A small sound classifier, trained from scratch: activation gelu, 103.2 epochs.
Rows from block 6 of a small sound classifier, named by matrix and row number. Rows with one number belong to one channel. Each number is 128 + 24 x the weight over its row's rms, rounded and kept within 0 to 255. All counts start at 0. Numbers have three digits each.
After each channel's rows are labels from the 100 clips, of 14848, where the channel reaches its highest value: "responds to" is what is common among them. Only what is clearly more common there than usual is listed. The data: synthesized solo parts of chorales (CocoChorales).
# convs0: first width-5 conv, stride 2 (model.blocks.6.convs.0.weight, 144x112x5, each kernel summed), inputs 0-111
# convs1: second width-5 conv (model.blocks.6.convs.1.weight, 144x144x5, transposed, each kernel summed), outputs 0-143

convs0.137:109108131098132135121109097137084135106128132133086149114137089171124100138116129138121113115165075126124154132187128164106127112091096177128137126117168137129118135143090104128132082127129131112185116136140100117140160136143102150109128121151147094125123097116085139133137116183117155057121158115165132126125140110104142100109130134078
convs1.137:128108168143152101153126087163097128133152128166148082147155143128120152184117115092093125107107178149163107142141153151150124100145153134177153134120126121089110121134142127172142135109153107135157111104135089139148131116166117103104161126168133137105078153178108111137134121134167108113122168112130149163103134142106148126169098098097108133163119157108129126086126123084109120156129148106070116113125145107164118140102117118134112
responds to: flute; note G5

convs0.17:139117167138130142148138108155173123120104127109108126115152075136145146117131098108112149173108130123149113151094100120162131136130089078113143142086144118122125108078104175133124107114148176094120117124122117123088084116165168141070110137142098158147163091133160114080134129129136136115116124112085112087095143131131152118127128098141
convs1.17:102136132127119143096156162137113120130136166122152162147154137146093102149129141109125177187081131119100168115137116165134190153089110143139135143176124141142069122133132105159131125150132093155156123109145097176105136134147120152118146170132116140146122136119111139134101101082100161133145186109126106123165124129106126163102145102133168134145183142120087112135136127134169114122122133128150145157100121088104126154122153154107153
responds to: oboe; note C5

convs0.86:154152118102112162125159135123132158175138141155134134149101095155137096092098120159136147138109118145107127135084135130118137110117102204153127089113113158104146096153090170149112117138131109160085164122140122124103106131145087184118149122091133127096112134144119123137136102117135113103112152186126131151085130129105171129128126088151
convs1.86:104169103091130119138142166134200145143112150118150127135112131127120107128125132104105124105120067089161132123166170116129132135148126135122122109120170091148110100090066133115095120111137081150121136151119153144160130130133148165132096133129102152135127112137149124116131100118134124123163095124151178107114144116139161122114166101149200116130146131056139139117130124109138103108163127112125145119172097116143116089123079123126094
responds to: note B4; violin; note A4

convs0.18:137103120122098103120136101094073113100126095144143219144143094128155152142152118135157118181108126134066109128155120121115139146127140106106119131138110077133124107135138090136134131139119108121143138149126155122128056125130146135169092118114103123117100141125120145115126134153144136106176132118091150118109080124154157092100130113155
convs1.18:161082103132098129088141131120160166082113117142153099131110135155110131126132129127093079104138163132129130187113177132105125125107130147072112131121097142118150092160131120151140138104119146118092148126114144097126133115143086079153138134111139143139118132139093124121120110149141138130145127122121114079147123120124081064091150118134181083117112144144116135149148167112123130099130131115115176136161124112107178181140166108123100
responds to: tuba; viola

convs0.83:065127096139123129110147134175180133148160089117178178113117091125137107124135128132084147146172092118112152141138112102105120137147094134138122111130112168098125107145139125126128110124181182104148130121115103135154145117152138139110158144117113099093085095163138154109129120095154122135129153148148120130153130109099123087156088106120
convs1.83:134139133116123096145128110098121079122135135141134139136136121132163140122136187102183090118144165125143146117097134133184123123129132128135164103123151116108107107099142102181104130139142104162147135147109151104136191144092168119185132123147118103106151120175092089136149158074184173176183095099121126123129129170126137164139133134154115125116157123125167099130142124127119104125146108149132142133126128128129134110161125151131109
responds to: clarinet

convs0.80:094113122138118143128146109108129141118112108144167179140105085114158124133137134156064158157094144137131128145142150122123151181120122117205124088118146166144096114112069135089113131090163122116145141104134102127137099118153116103144123119118095097137158131114095128102104139085104129131116110148150113157113140139071121101145114139142
convs1.80:159117144139132151100151069153142109109122107126107118176173167128156094134108105157120126097129112113104118141141144122135116170136156116176150156120131147140125183114139114155157134125083166150116127140114134122133167135133117131200152147147153095131101081189138116141117142137121201158130160151098163106116122158112126177152138107115127121112141129096118126107160130141133095150140126139131123128165119119139129145122122182131167
responds to: violin; trumpet

convs0.113:118165112127120145158091112106155144093101167094134173120140121111122128123079099130108098114099113156134133131120122150116111111131105123168149091098165113125104139135091138078103132140143094101116178112145103095142130108151135151066109136104125091128166097144187154126100146121101143137129145101124118144130156141084081132131129106145
convs1.113:180125089179125133115115118149176133155127174175133134157149077114149102152137111143158097102112118153147136116135143118105122093182185130118120120113133102131112094109160132144128107121079171192122129149141143107108116112129137105100130133121174130137177119136123122140110144124132135121145156101113143145134132134092076132102138120134117145146154130130157091103121125141137130195127129158140118153121128120123172116101130128158195
responds to: violin; note C5; note F#5

convs0.2:110144149100153116143126146095130200121143177126112129109102152146128189113112109104126096145094156175152111118096080127113131095151083111170136131122133106146104132134116129128144107128142068109194135148122126137148128110120127125099121146120108153109114140145126116088098174128144127143184130118099130094149107132127098120157114117129
convs1.2:112123093148130084134145151111138096133111177163142107130151105088123140136110126117103115137112207126140176116076096102094152115133116125137156088131163132122116110083146115097110114161114120124133139148107094110076150173165129123120152076103145134111100147131125113084130127105124121113088114093134146113159155162138110102121133126121105072144140121127108099109132145103159107139167141170116116127143159141129087123144122085132138
responds to: tuba; note G3; note F3

convs0.34:178116138153126150121129084120113124151104121119145127139143115089103094122133141107116132131161206108133094144155121116086124178136113120097131108165116161149134109103127151134126158181186101145116120100152143109119092108159106133159112135110153147104084125148166101108102103116120137089102137135117126158116134120154133080112124143089
convs1.34:114160105110094108146115078116089134132155113087103117139158120129192127079115133185161096098159140136119108152150125119117120145121146126169139127117132117118103108078147171141150126095110087169130114102145140122122136142139108126107113112140102139142113125134147099113131125117106123122107132139179146116136129094053143151108145108100138099103103099153131142142158136139119126199110118121099158142170113183141165111116146118107118
responds to: tuba; note A#3; note A3

convs0.12:127115158158109111125124139116109157135132140152094115102121158152140140117106093159128148113171154187152111091103095105107149110121079141117122096128127162129150109122119164131128110139118135117125102137094130167124135157089104114128089142094133149154203127114093118103123162098146127119140109134136129143124168167172127125143091084082
convs1.12:153119098105109146154159116154142122095098127086082127086174154147082135096120100150131133098143165111127129122103122145098116159122132093122152124162131078131140099094129117158110168179121133161105098152115117146144146095105110102132166127113081112131127119112133164152126122112157079095110127143099127133098091099118101157163170122121170143102106092130125127136132084141099127073130131146126113088117139138165131142150107135121116
responds to: oboe; note C5; note C#5

convs0.46:115159102131151129141110163111124162167101092123113122123136138111135109135127155132106089123123117099191166146071124132133097137077159157138133132093094131146124154141114129086088091108144085103181133122128065116142137142138118112134133130137105140111142125149156157130178147132138161123125167117153170166112095106124112110142146116119
convs1.46:120103181135106156102084134098147104145138123140124117114123129147127108085099108138103118133152130109139161143141168085134100123117118111129062113125135122102109133099139163123116132119081156114139130148116117141190113141152159120118145147114138132095132145113107147117117130144074130098093143136127172174182122104137143129135122114129149144121162124178119113107095112140149119106128116119137154087126102132180118060166068101158118
responds to: tuba; note B3; note A#3

convs0.92:130123108120136118166102106121125116145165167123131116142175122124114141123182102113111129078097109096109116158131123071102117098117086125105136158116149088118117108118126173131154121139136113151127181153128147076120110147104105144119125141118158105195132119144189105136173185132134127126141132141130094114091137134135135140106107139145
convs1.92:136105119170162109150171157159113122127176157142137156167117134107089145126173164093121130145101124125118117149158121095118127154085130126150215089136158092105096129150166109111110113126127086113118118132162128122133127121097094134136145154121117140098133118112120138120160175079136151143128112137109105120138139073130158147123118117102123114118123178166105150163127143140184159113157135129109129131113145125092128125118140090119166
responds to: violin; note C5; note F#5

convs0.143:156109153172125099138109114113107145131113117088144171133140109135137113172138122111101121140109111090135102162136128099105132203133089153130137134138109156158105139127122116153145152102149128184115137105138116135165107155125107125144151135097174136117098097145104103123142141147169127100178071150143069120156102119112100132130119147142
convs1.143:124133104109141150110121106133138129102164153091103094109132122103138100092132083128112073115128146134126101161061116103154113119091141163095124087153117146096097098112107116148146160103107139120117138118148142079077128158120102161142099142123112118141090174163174119117110101123107118155117164119128128100102147141108107157122107132119163129068130175140123104119132117084116147080093112143116165120139147128129141110135095131119137
responds to: tuba; note G3; note A3

convs0.65:115140195128110147118150114164134135152115179128097082136126121139124091057089143149124088162101132103162121150155198144138124132125151141141144122140096128123149109173133170117162130116117105118163135173127122117138100139130119133075120117117147154135090108115118131116113150104137123127133136106145151087115071117122130134146104110136
convs1.65:108144131140119102133133141145107120116142115142154187093101101099125069105118145118129103113132081145146174117123124185110176162140124113118129168120121106137154142100171111100107148115105098106128129164093167140137143120098109132128120144113118169111131115127112128121094139118112125148100164139149139155129153151154127071111129139112121143090122100095125102201127158156135154131157147139149137118157171150098124169149104173122157
responds to: oboe; note C5; note B4

convs0.22:142104110115154106140172165097129173117162133080064082128143105142111132130120133134118163109127117133115187146124142119118165087098100138154118123141121154113156144123167140134110137105115122133169139119148107134128123188131118094128142150156156094135162100125099110132080097127121141123105130182152124181126132090111128124091120128133
convs1.22:175139142142179087123128134187117132126098134145134102129135124155084127096132130074094110091109120104154120114070154093145138121121093086145153127128115143131085145126113117158131149120150150127134138160153106111147118163116134158084141125153133139163150131180106134125106159093083113145128104114123083146178116182073132136161123116132112151138124132133122177099123103127141096093116141126150131131105113135121100092149113108116124
responds to: instrument: violin; note G4; saxophone

convs0.7:114094133111137156130124144143082154125127089100122108095123165174107130116094113127125146157106122148126121095115133137144121146118130135089156105088092144152125167154116162079140108104131129118146160072146095088125105115099171143093102094153124155149115124157113108100115068097123108108105108121133140114117108089152136122095156160107
convs1.7:159106133178118131114123152159165122106140131108132158115084107129118082150138103123139115179123111140115150154150131165102094188148086090106122146076096125128107113112122144125155167103137144104119150088109124139142141135136143105141156146147130115116133125167123125173137101137149159158178150141120141155099126135176098148136140176146118142122163077137117138111122090128114126115127118122154127126168118118104153141100114146175193
responds to: clarinet; note G#4; note F4

convs0.13:144100136122125075103175123154146116132122144116116123180124119113113108127108148132132163134096121141116152088161107118089122155134167102108117148139125132134132128116120154072086103131104104143107128166141138109105105093123125147139149138083119133129089080133142134105168108138129127176081100122105081173152094149136135109115137141188
convs1.13:113119113131136137114132131112159096102152153094153160182101099142132122173075105139113165148151100101106141149166155148131141067102144101122091134119138153110128122118129089128118124126153160086126124135139099131106150104170146119100157149141136140101094133147115107055150138110075125139115182106130143099130131167137115111130140078142143155132102111119116097164113118164103111113163144111148132141108151141091136131111110129162092
responds to: flute; note C#5; instrument: cello

convs0.107:147160125118120175132127153099134129163113131153142140119112131130114126162069085166135082117161133118125137099123108111133087168134089118089106178103136144081092131155113132148127091165133099127140099120129116141120144116130099085181133125154145127162156127161154129129116122146175111106117131145135135130105125137178090179142116138156
convs1.107:132130130130081115110112109118140116124110149160099173151161127125085146095135148116118128141132110115185106135130145099127101132129127111147121111106084166112154094140128088120108111125157118124174110216100157089124083085113093127102109125105136126152130117121111125120196140159172094120125075147154090111129117096118136141173137133133101159139119152172109149178123124134118124100107118118104137113136142118130139119155121120101121
responds to: violin; clarinet

convs0.62:167150108108124095116132159131167129175119118126146106133155131128139111093127120151098135164136086140095100139160125096134129177125134150055132128128116073107172144126115144087150108112110105151142130134190137119102116133150124081098146138171110112118120156140155151110107167103118101160176115142119133115156104134099120127100137125130
convs1.62:151127140112142120123136107133158126127165131141165142191137072162131097120104185174109095188093110097145149135110092114149121121121167115087149124149114096168134118136093113120160105119104055157128120114128101141126152127135177138128103165120104136097124127103160133117160134142105113160126157156124089136111122140124109120143127152147151143115112123133129100181123131151129153118140113127114132095137085118134169146139124176091140
responds to: flute; note F#5

convs0.42:140098129098121122121140106124102119115113153122081147101111114122107158140101112121112137116159084107093145141113138138100162114139119169115113113115160079098140134100158121138121126119170146127125111097167125113105106145154166143181134119137149126141104101135147097131099083133083135130084147110175123150117138120145182068084147146165
convs1.42:112142155134179160123130117161090115137096197147156152116147125096091135083108172105174120121096141135106130104074129113136159132098109145106132147141159102138141133117146153144129145149133102132120109136142090087144123110086141143112136100099145148134140141137127121137097138114139110145131119110123135198125133141126124114148141156131139110124137119101124120070184089133125131074148179063147106156122147107110123143094140098126143
responds to: oboe; violin

convs0.134:169096094126138129113136161117121129097122154108115114147145107071168144091086116167093141112078077116161111120139100114148116156134164113124154158136137146111111175094136147115146165100099121101166108149159137112151111117143147129161119133162140126139088078149149139145123095108134150102137093116137153133095096128133132161101134115123
convs1.134:120123181123114167121114095090097097137118114068125119127124127094112130070073120108122132141080118103106141163134127122127119079142155123119054094112153161097111158143099120120132147112083126151108106131114112082140129152093115127147115130158090167117111114119113113148121103165132138106082093076107140148161101151166145129134118159113141098111148102119119131125132164118139106126072139122104134126152129117121118115130106115105131
responds to: tuba; note D3

convs0.100:100161138152114098129161111093124158108114120123102128107125147124122134110155099110110123137139108138155139118150092147137122166198152144173121115112125110156160123127124176141133160136138166122137140131092111155129110124151118075137136085130136125120066162122153122166164157140117125123071107113141056110141129173146121138129160121113
convs1.100:158173146091131122135160147155114139098078124143075121142143152137142119099140116169158124137116105130131115144155097179167155068141139119130144154145138128140165129146101147114114101162102124136094121148122131093109100152089145117180143134093095156173126112109153128113111111133146152099123130157126099133130113141153161154117128126074123120143100104149149178149156102144106105121144096139099175150133114117097119129137114169082100
responds to: oboe; trombone