config = dict(
    train_examples=39062,
    input='log_mel',
    spec_augment=True,
    arch='tc_resnet',
    drop_path=0.05,
    lr=0.0022,
    beta1=0.95,
    adamw_lr_other_params=0.001,
    batch_size=384,
    final_lr_fraction=0,
)
Rows from block 6 of a small sound classifier, named by matrix and row number. Rows with one number belong to one channel. Each number is 500 + 40 x the weight over its row's rms, rounded and kept within 0 to 999. All counts start at 0. Numbers have three digits each.
Before each channel's rows are labels from the 100 clips, of 14848, where the channel reaches its highest value: "strongest on" is what is common among them. Only what is clearly more common there than usual is listed. The data: synthesized solo parts of chorales (CocoChorales).
# convs0: first width-5 conv, stride 2 (model.blocks.6.convs.0.weight, 144x112x5, each kernel summed), inputs 0-111
# convs1: second width-5 conv (model.blocks.6.convs.1.weight, 144x144x5, transposed, each kernel summed), outputs 0-143

strongest on: trumpet; note G5; note F5
convs0.106:516493490516568459483496578541475549522477479516523455444479462516523518470463517529574484527461524523517502527527533467516557576490438436433536513510480500417449553452532539503474499493490470446427488433524581465596460535548493501427440503445512465491498457527425488524503462492433524502520547542468478504467507512434429446478459495426
convs1.106:510448471392532520505468467492511525553505452493499568401442483428501496566533488523458482442553512481509516527537494494566458413505496472451458456489498552502461473536466512595510511554523519540605426438544565518439512478563519461524478522435551476571449483512459512507509488521477495438547575474520504409485455500494465547499446510477477457482502542535513546484533466545501533545491507482449503473548455538489512488511465469429455

strongest on: horn; note E4; note G4
convs0.4:482466473466488453525517491525468525526499523526532448537491592446531482465529529584466503473441510493454552542511510523521568404401456504493503522526480446528527465495466498512552529519485457476490446511523552472488426476536534588485446468488486465451460551540406535515463433451478507522517591539468479434458467495451503493496566505437
convs1.4:475507523553441509468525476485357513541476513495541459491489493463495500451525517469476493540503566451468497476544525505486501479440514442467499493436497530488516457464536590524565534487517532537502499451516517496465488457482466487512525470538574499442485448491496525466444494486535560495558459465481439452428449410553453460421505457432498485548461519484572521507461622535489458474514484520513396461483475479526510448511479493520406

strongest on: clarinet; note E4; note F4
convs0.78:526480490485461447507507483464541528384510530505516458573471465503508574551499521555505502464496428503558461537503553506492463473552538526543489431461494517435519494522433486474454441520501460500464489518461506529500454515534520619404433448462475490472456556481505459504481580531494485519571547481476550492511473535472473428413503502504
convs1.78:461422494440454490493555482538476497489512498516496498460555427460529500430532479493504478453461560449520530516503568521508563471490542463453449556498496499523476491514517446475483488467429519516517513566483495496638574489537443474451497510644573524507527551568478500519585480557522601581502467523508433488491500516452476507502537512540454511515516457443464429505500536477485445486476497492487487465524516506482415493540488506527503

strongest on: saxophone; oboe
convs0.129:497482528550532476499506550518534503471505532473476468514494511498521510479502509524493516541448451604531500498441485508446481514526502477470467488486430526515479509514523596495499586537626460513545521514486467468470369438567435475471465489516476517532459503509552458477520500506591472421475450498491420542574475541422525521512538476499
convs1.129:443532508500494582479548479577436469477491459503492495440523560474642508584520518534500456450542572543522542492510513587483576517482559523514437492499512509555526520482520501551508462532473531535535576554467562534520580481504476461551539490503548444508540576510533466528530532525539494447482593510552464519462512551432513537495471518557548500514450514511530487519547517521541508496513504476548482421491505526522445494543533544445504

strongest on: clarinet; note F#5; note F5
convs0.60:408520534482494465530507536492509466532488495495485558520456474533446466593438516479541455425516443442496558474551549494549502535539501533561500563497515521497444462390464438505497448453400525462520414535554497483501466502501473503536552444410505490500516504510517524522577501539484482456495463531455492436475461510475549501476517445475
convs1.60:477459526525460494501569413530535530523478479411519511478474469518502489478502456512611544519472596511574467464519444443494496491530518482520526486507503506519488509496474457504515450430505468469559637500467480520539465458519450437505443531510548493585501500434466524487487512526504507520516472471442549534607442495516514493543469433485426482545511458405492532458478475529452473464487549481559496470504547475492526462467521489548416

strongest on: violin
convs0.8:549512456460473507523543480469494523498434450479566504517560511466497526484530501532522506516524478506550532460502525521475482388451601511474480540552505508511461515530525554451465550439468470479517460571465428533499468451491428534436514518465492470497544527489526484529515571557496524510420501516490428471464631507507456526422546491555
convs1.8:477510515425462476484484454527505447428504420531460528525452499455461453499582485562532515508555453511508515498528472477482560494543551481487491544454481485514559527592439517520536522459462449534486536484539463502537459518458549551413497512477574430473422496519514500540483491505517484439481464507524507416412492445414481514498546457545451564544501430512477514493487442464420477500539500481488457470577455460485475456443511553485549

strongest on: horn; note C#5
convs0.140:527500493547480450535476575497493446512497532513461507513578483476472495547504435494470486458463416543447525539505490551436453488466469500494527569472489505481487536557488492571576513462470491522477506438473534530533430551439473510445498464463481457520524400478460472466597494519480615492582501517566481482462482493497479566513549499553
convs1.140:544479503544508450502517513492473481502606472545543495424429422473522496508555513409492516479477493504404535475466524564495494480495508499493562503464472550477437480517451463427451411521512496486498421484469494446544510498501403544471483477474494521480511525441492532529442555425490510595454489493498462538499471482482460520539480490519458525494472528493494507565449475511533545424522407500490460492538535428430473478480535397497492

strongest on: clarinet; bassoon
convs0.55:457526489449534523534501566494471452481545537488414415471533467574445478521502445498504480508463482509508495510432458493495464460460464456482472476435518513517470470490565550491501419558502497526456511497615509502421510436571490577512514502517474460523516500593452503477579522520515527522533477503483522471571471509505528477442396531513
convs1.55:496473489513489446494441535525469563447574629500554548479508509460557526502506530510476501539429531544490475507512495503486491545444511565496520544581516480411482489474517456464567442471501457504524461517458478567523497472474433569482514549553522534472526558518527454623481477449539524458520537439505501483532551446541538470566490529490518473505466505461534492492500555430509553531447479502499515581487529505453409535450509519456468

strongest on: horn
convs0.40:501522487582522443493551499491520528524474569491398441430576468475517472460538461499568549637462487490428546501524459506561502502479544465539460526429521553520491526553522502542494477503505493502456555500482474534458435455468454488460483510537473488470475456457512503443522445571548536495491537479491478518468483532558471509533538573544
convs1.40:514496492492487524490450577482548496529474432494450497502517438463442478488514475466445447520539525490467522517519618446540456436517462462551534500474505451428441605502439509505395460512484518498450523475478527477536516524482477512465524567471501493460453496562564408442557506456485511471506569453499513497510534485500468573517541532553476564489474518480398471485471464471561467493467478497409522573524464469498482510535451487466498

strongest on: trumpet; note D5; note E5
convs0.43:525559501467576485521528506560536420428502409517483509483493472452476495481500537483525494539507538457420424489449545473540499555488477506455445531471473488459505465479533474561515433574561536483504423522498525525422494521533487566539451457521524461528567477538431457521481555530536539515516475525567449493480519459489457574538469453459
convs1.43:525502466526519497552511591528460453492475533457493548480440526534499493540520476455465440518476484451478501470529594502515539461479462449527460501453489505531452536524533494501431525480574444469600472399503543512475529481523474464462541439481492519496440530431513532475571532479450480520516484533515559521503457530510557469445550481548533559570534587526468542561474536514544525476494474520484472491506499535473557411473468503470373

strongest on: trumpet; note F#5
convs0.91:491464445446538484531469501437526500536530491493542464514470491516496474439520527505565426546529420491519469533491485493510495524470504547443528424508645489508492510442543506489512491517550481516543523511573514494503474526601517457470530550457525503540539453494500493500513478546443460467494535559472439455469474502435508364456523523439
convs1.91:473527532459523484456493454463438482477463490515443509591509531425485529539543515511435458488460553553482507548471470445453428521491539491530515449561540461526454484439439500461521517431486487460553513448480501524454508509492523489582471496472475572509436504508450551478420591453545491495551518504514473457512488517516496499498548468496578456442495481511501486584485441456423524458482468445538525511488485531501492400456525564460590

strongest on: horn; note G4; note F#4
convs0.105:503499470459515497532546470397511517525497466508487478539472493446436483480487512470543468512521491523440464523479601498478502490423514534470528506447567461511494444471526499550527526507407446546571558457474581475487525432503529532504497457520462538599585500507465500528511471519482503409449476557477547421492533570533534518499481450479
convs1.105:443531474491469480524437469520445457470468451505493529495571516470557474535540353501452474481477517505480493556517497445492473556473499468495462475517570438519536536497508527445481514513493535476568400458475478544469521557477475453564486540457424473466487472453483460466517495465494543532580461489440483480475464489488525523537499391424505506475551496453532530505515497540540517419423562513524485459522510527566548512555459474479561

strongest on: horn; note B4; note A4
convs0.53:553451574524548508539498493513498486526534484511426538454533470524515455569477520473428451510476424479396468491525509462494466538444487563479570484467464465561420557536506515495443485481464530518488568439498453447487517507541485536493471486501473518491463519543505470508547428572474584435480505493519487499540464455526501550426553459568
convs1.53:531502525488590531509469419492484448465522542413490466533464592500482537590528468496515493513499499487430528528437455582559426483545536510485548555563512471509486543503526505467564463518475462539465479502530434534481563455593509505431494482479488473452454579486555550532474517505510485467515547473520561557567487475579504470522497516449480518485492530485445436535488468492518513488442505503488457578464406466487552502501485497495562

strongest on: horn; note B4; note C5
convs0.67:543531513474497520460446446506529435512488528502484502472466500450425477597511531488536645503483484536462514486481528499521498531446469484451544475366507557593506479575452495546488496503456501476466509473437446419447498524502537461511496442421460517538486548504467500502506444561449543506501487539514518455488506458538515519505517473493
convs1.67:532524447513561461568459508481546545574472549460549493482467520498552533516487467558503554475508438500525481496481525518493544487462376510464524471541511458513502479511572443552531587525471495485532522485486444511505508576526465500486502505483504469500506508515521531533495503446491489531527490517500509611602541533542466475489537530558522538493500552504544565461530608500543533505469494524508517572432510468539475481501653439503535

strongest on: trumpet; note C#5; note A4
convs0.10:569515484473501440549438536575492488485455438490586522501504514482502495461507488516584458474494509456528526423460543440539551509428496509547562469524486485467436552474479488457536438560523528466519486598521472587503474480437454503553440513474473508516432459544516445558488558498516465558529480508485551500524540449529521483550550522509
convs1.10:474462486509511535522408554453451513485466523552524493546515563508529509439584507543494477552527489491476449483456457529528442527456509458481478498537492448478545551532493514450461444447537472396453382469455488439557568448472506480459458555527494485559522458446461511473483499468548503482541470464488556526448512480508419557499553514520499488474481490545506423465436419556528561422503501518503486509489467473536532467527463517544553

strongest on: horn; note G4; note E4
convs0.112:532477452462582538489563424463432515452517462430450548538509449480489496461509468505535498458516517491437567495465446584450496467465454533506445580479530484554507543440507472522585496484502458435539427422466521518418478511508480538411523532560499520519496499452482478501501510515423495513500536489530556533479477478554497493470535514454
convs1.112:506524452552538433491476516502433486505449543485537493498559506489537478474579454516469574538498382511566481553491518577506574464448516553522496495459451508439517520492543502484526501465584556495486377510491470526483446563471509504487514547466441589471451450503488477508498580484523485538490527470504467534479573506457560559410479482466528520481493542491542552504496501447517490520467497535476503400519533485511512502499435478573491

strongest on: trumpet; note F5; note E5
convs0.122:461528407548614529465562527498513495511507459430439513513441504459530455433501474543504534510523507474561535499495539521493586417491477516479566465493435513473487537491482486504505493436548529469499480463493497439442496572469520515518497496427474511475449571514513496451422434428472479466435527521492460497496497469538503551549459556441
convs1.122:465431470481506502466471495499579528521518475504470519401444493530508511472549490484474541528524494468407485487520486500490528457563580482441509481536464557575488436543477552474499475515615474530522508432520503543567453484541570549469587482444465530543532497457447498542463481484475517526511539477503488515532494469550532490487459500528461559532551518601505566448517472584517494514445427490496554546485512534517466567496516487584507

strongest on: clarinet; note G4; note F#4
convs0.132:453528516514452579514460582480497572476486484467529430511496481520429545489418512451501504494475510497606455422550437503454477511558481502548509498511438570433448516463455497535482464462500453490464519496498446489439419454524484515485473465519506492496495536610584525477501496465491520517489484425522564562525508503466482548489528477537
convs1.132:533488499548518489443475516524499507462416518511488538580556482544509435466514479486503528453462469497432526505504518524470515507512410576521506498499528419496469507484457536450523436539446518536440502558555449523498448514548500524412515476545464558537512548534459502566471569556462498510507504456445458512509482512444429485545515552466519488597546454560480519547494546499464479588519503557628505519507497517540490539439500539487466

strongest on: clarinet; trumpet
convs0.115:507455470502428534538521506537525495528511557482434422471462533486482527482478475475520412398523449520547440515447542516461536460571422561496447454460526507545538499478490479433480476501540521515461498475472485458437511553477524550479506453499463553449443561512512420488415595513467519511574497529478467518458512477456526489494550503502
convs1.115:491508502552540524524550475490539462513498478469534506566451484533478523535506566527647539535467484515418497511465479471530510508499487513471530474534517531613464456486518503408445475549458413552509539576544502460490532537534498513470472521523556488515510507518487456532492507525435459559439509519475488482556540515437450495514523488554519396429488446526498510513525557436492477513513469504590484513471584500459514526483530482590541

strongest on: trumpet; note D5
convs0.30:466494527393454447546590489534529483505521564510491640550464542511474525425548501530464452443485426496425510518482488479464507456500529481480475482400440452510516472420520505534486532499532531490485453597530495532467457451446494540442450516530484525569497495486481531476466543503504550517505492485509510448487528522539514523501525459473
convs1.30:511547503489518459535521483515580554438487502485590474494522535530509491450541529588519549487553586481476522525536526501517536536474577418402488521499469481532482504458555514599515483478491463541512556593554488511523522514512514478444519473512582516518535510506467559524470473497484485513545524436488490456510482523563455535523540477513430524488502473492495542548506545487489442493508498540487497559528554518500631479604456578475520

strongest on: clarinet; note C#5; note D#5
convs0.88:514492483540477564501511549468583522474502532520476558521543514525463515515485523428476501578469601428496481485545461480463436444554456513578452494504440614529506491541510451531474462500510478481520494545525511450421469481569491549584506432487476530471458515489559495501450462436511525522496449513465475542509534512473431532534461511556
convs1.88:514512443520507598554528522460538505496498496464495439534541466450499480488494549463489451497509484473457448494486558567513486502500425498516567512484536453441481499447455495501426547555471473545558501519434473466497416511501514467518548504542469479494540471566432465481516568478480520517451518529482511550521458548465456552495540569479529487454431448522425520503495559527485454440514481466561515484397443475501518549480517389410473

strongest on: saxophone; note B4
convs0.27:514486440518554453493434405484510499497510538456490514589511525484518570498505511452516438452454494477560556525498501521482507474559515521509491441464530582468502494476555555487516462472553476577548430452418479459471478505545473519482458527604487500526498559536502496487442406480516479524537543502436460476510450505470534448481482566443
convs1.27:454516447475500501512541489515447445505620536458502439548466483492556543490425486437559517498473473545484464507497515473466490517435484549529493504488481472510558518463498539485519542425530434485557472487493458442457502473506499489537508463539552506550476484604515454503485535556481529484466532495524449552466407529527454464533534549539536575486491490532495428441472516481453432540502487452543524488497534460449471529505509480601625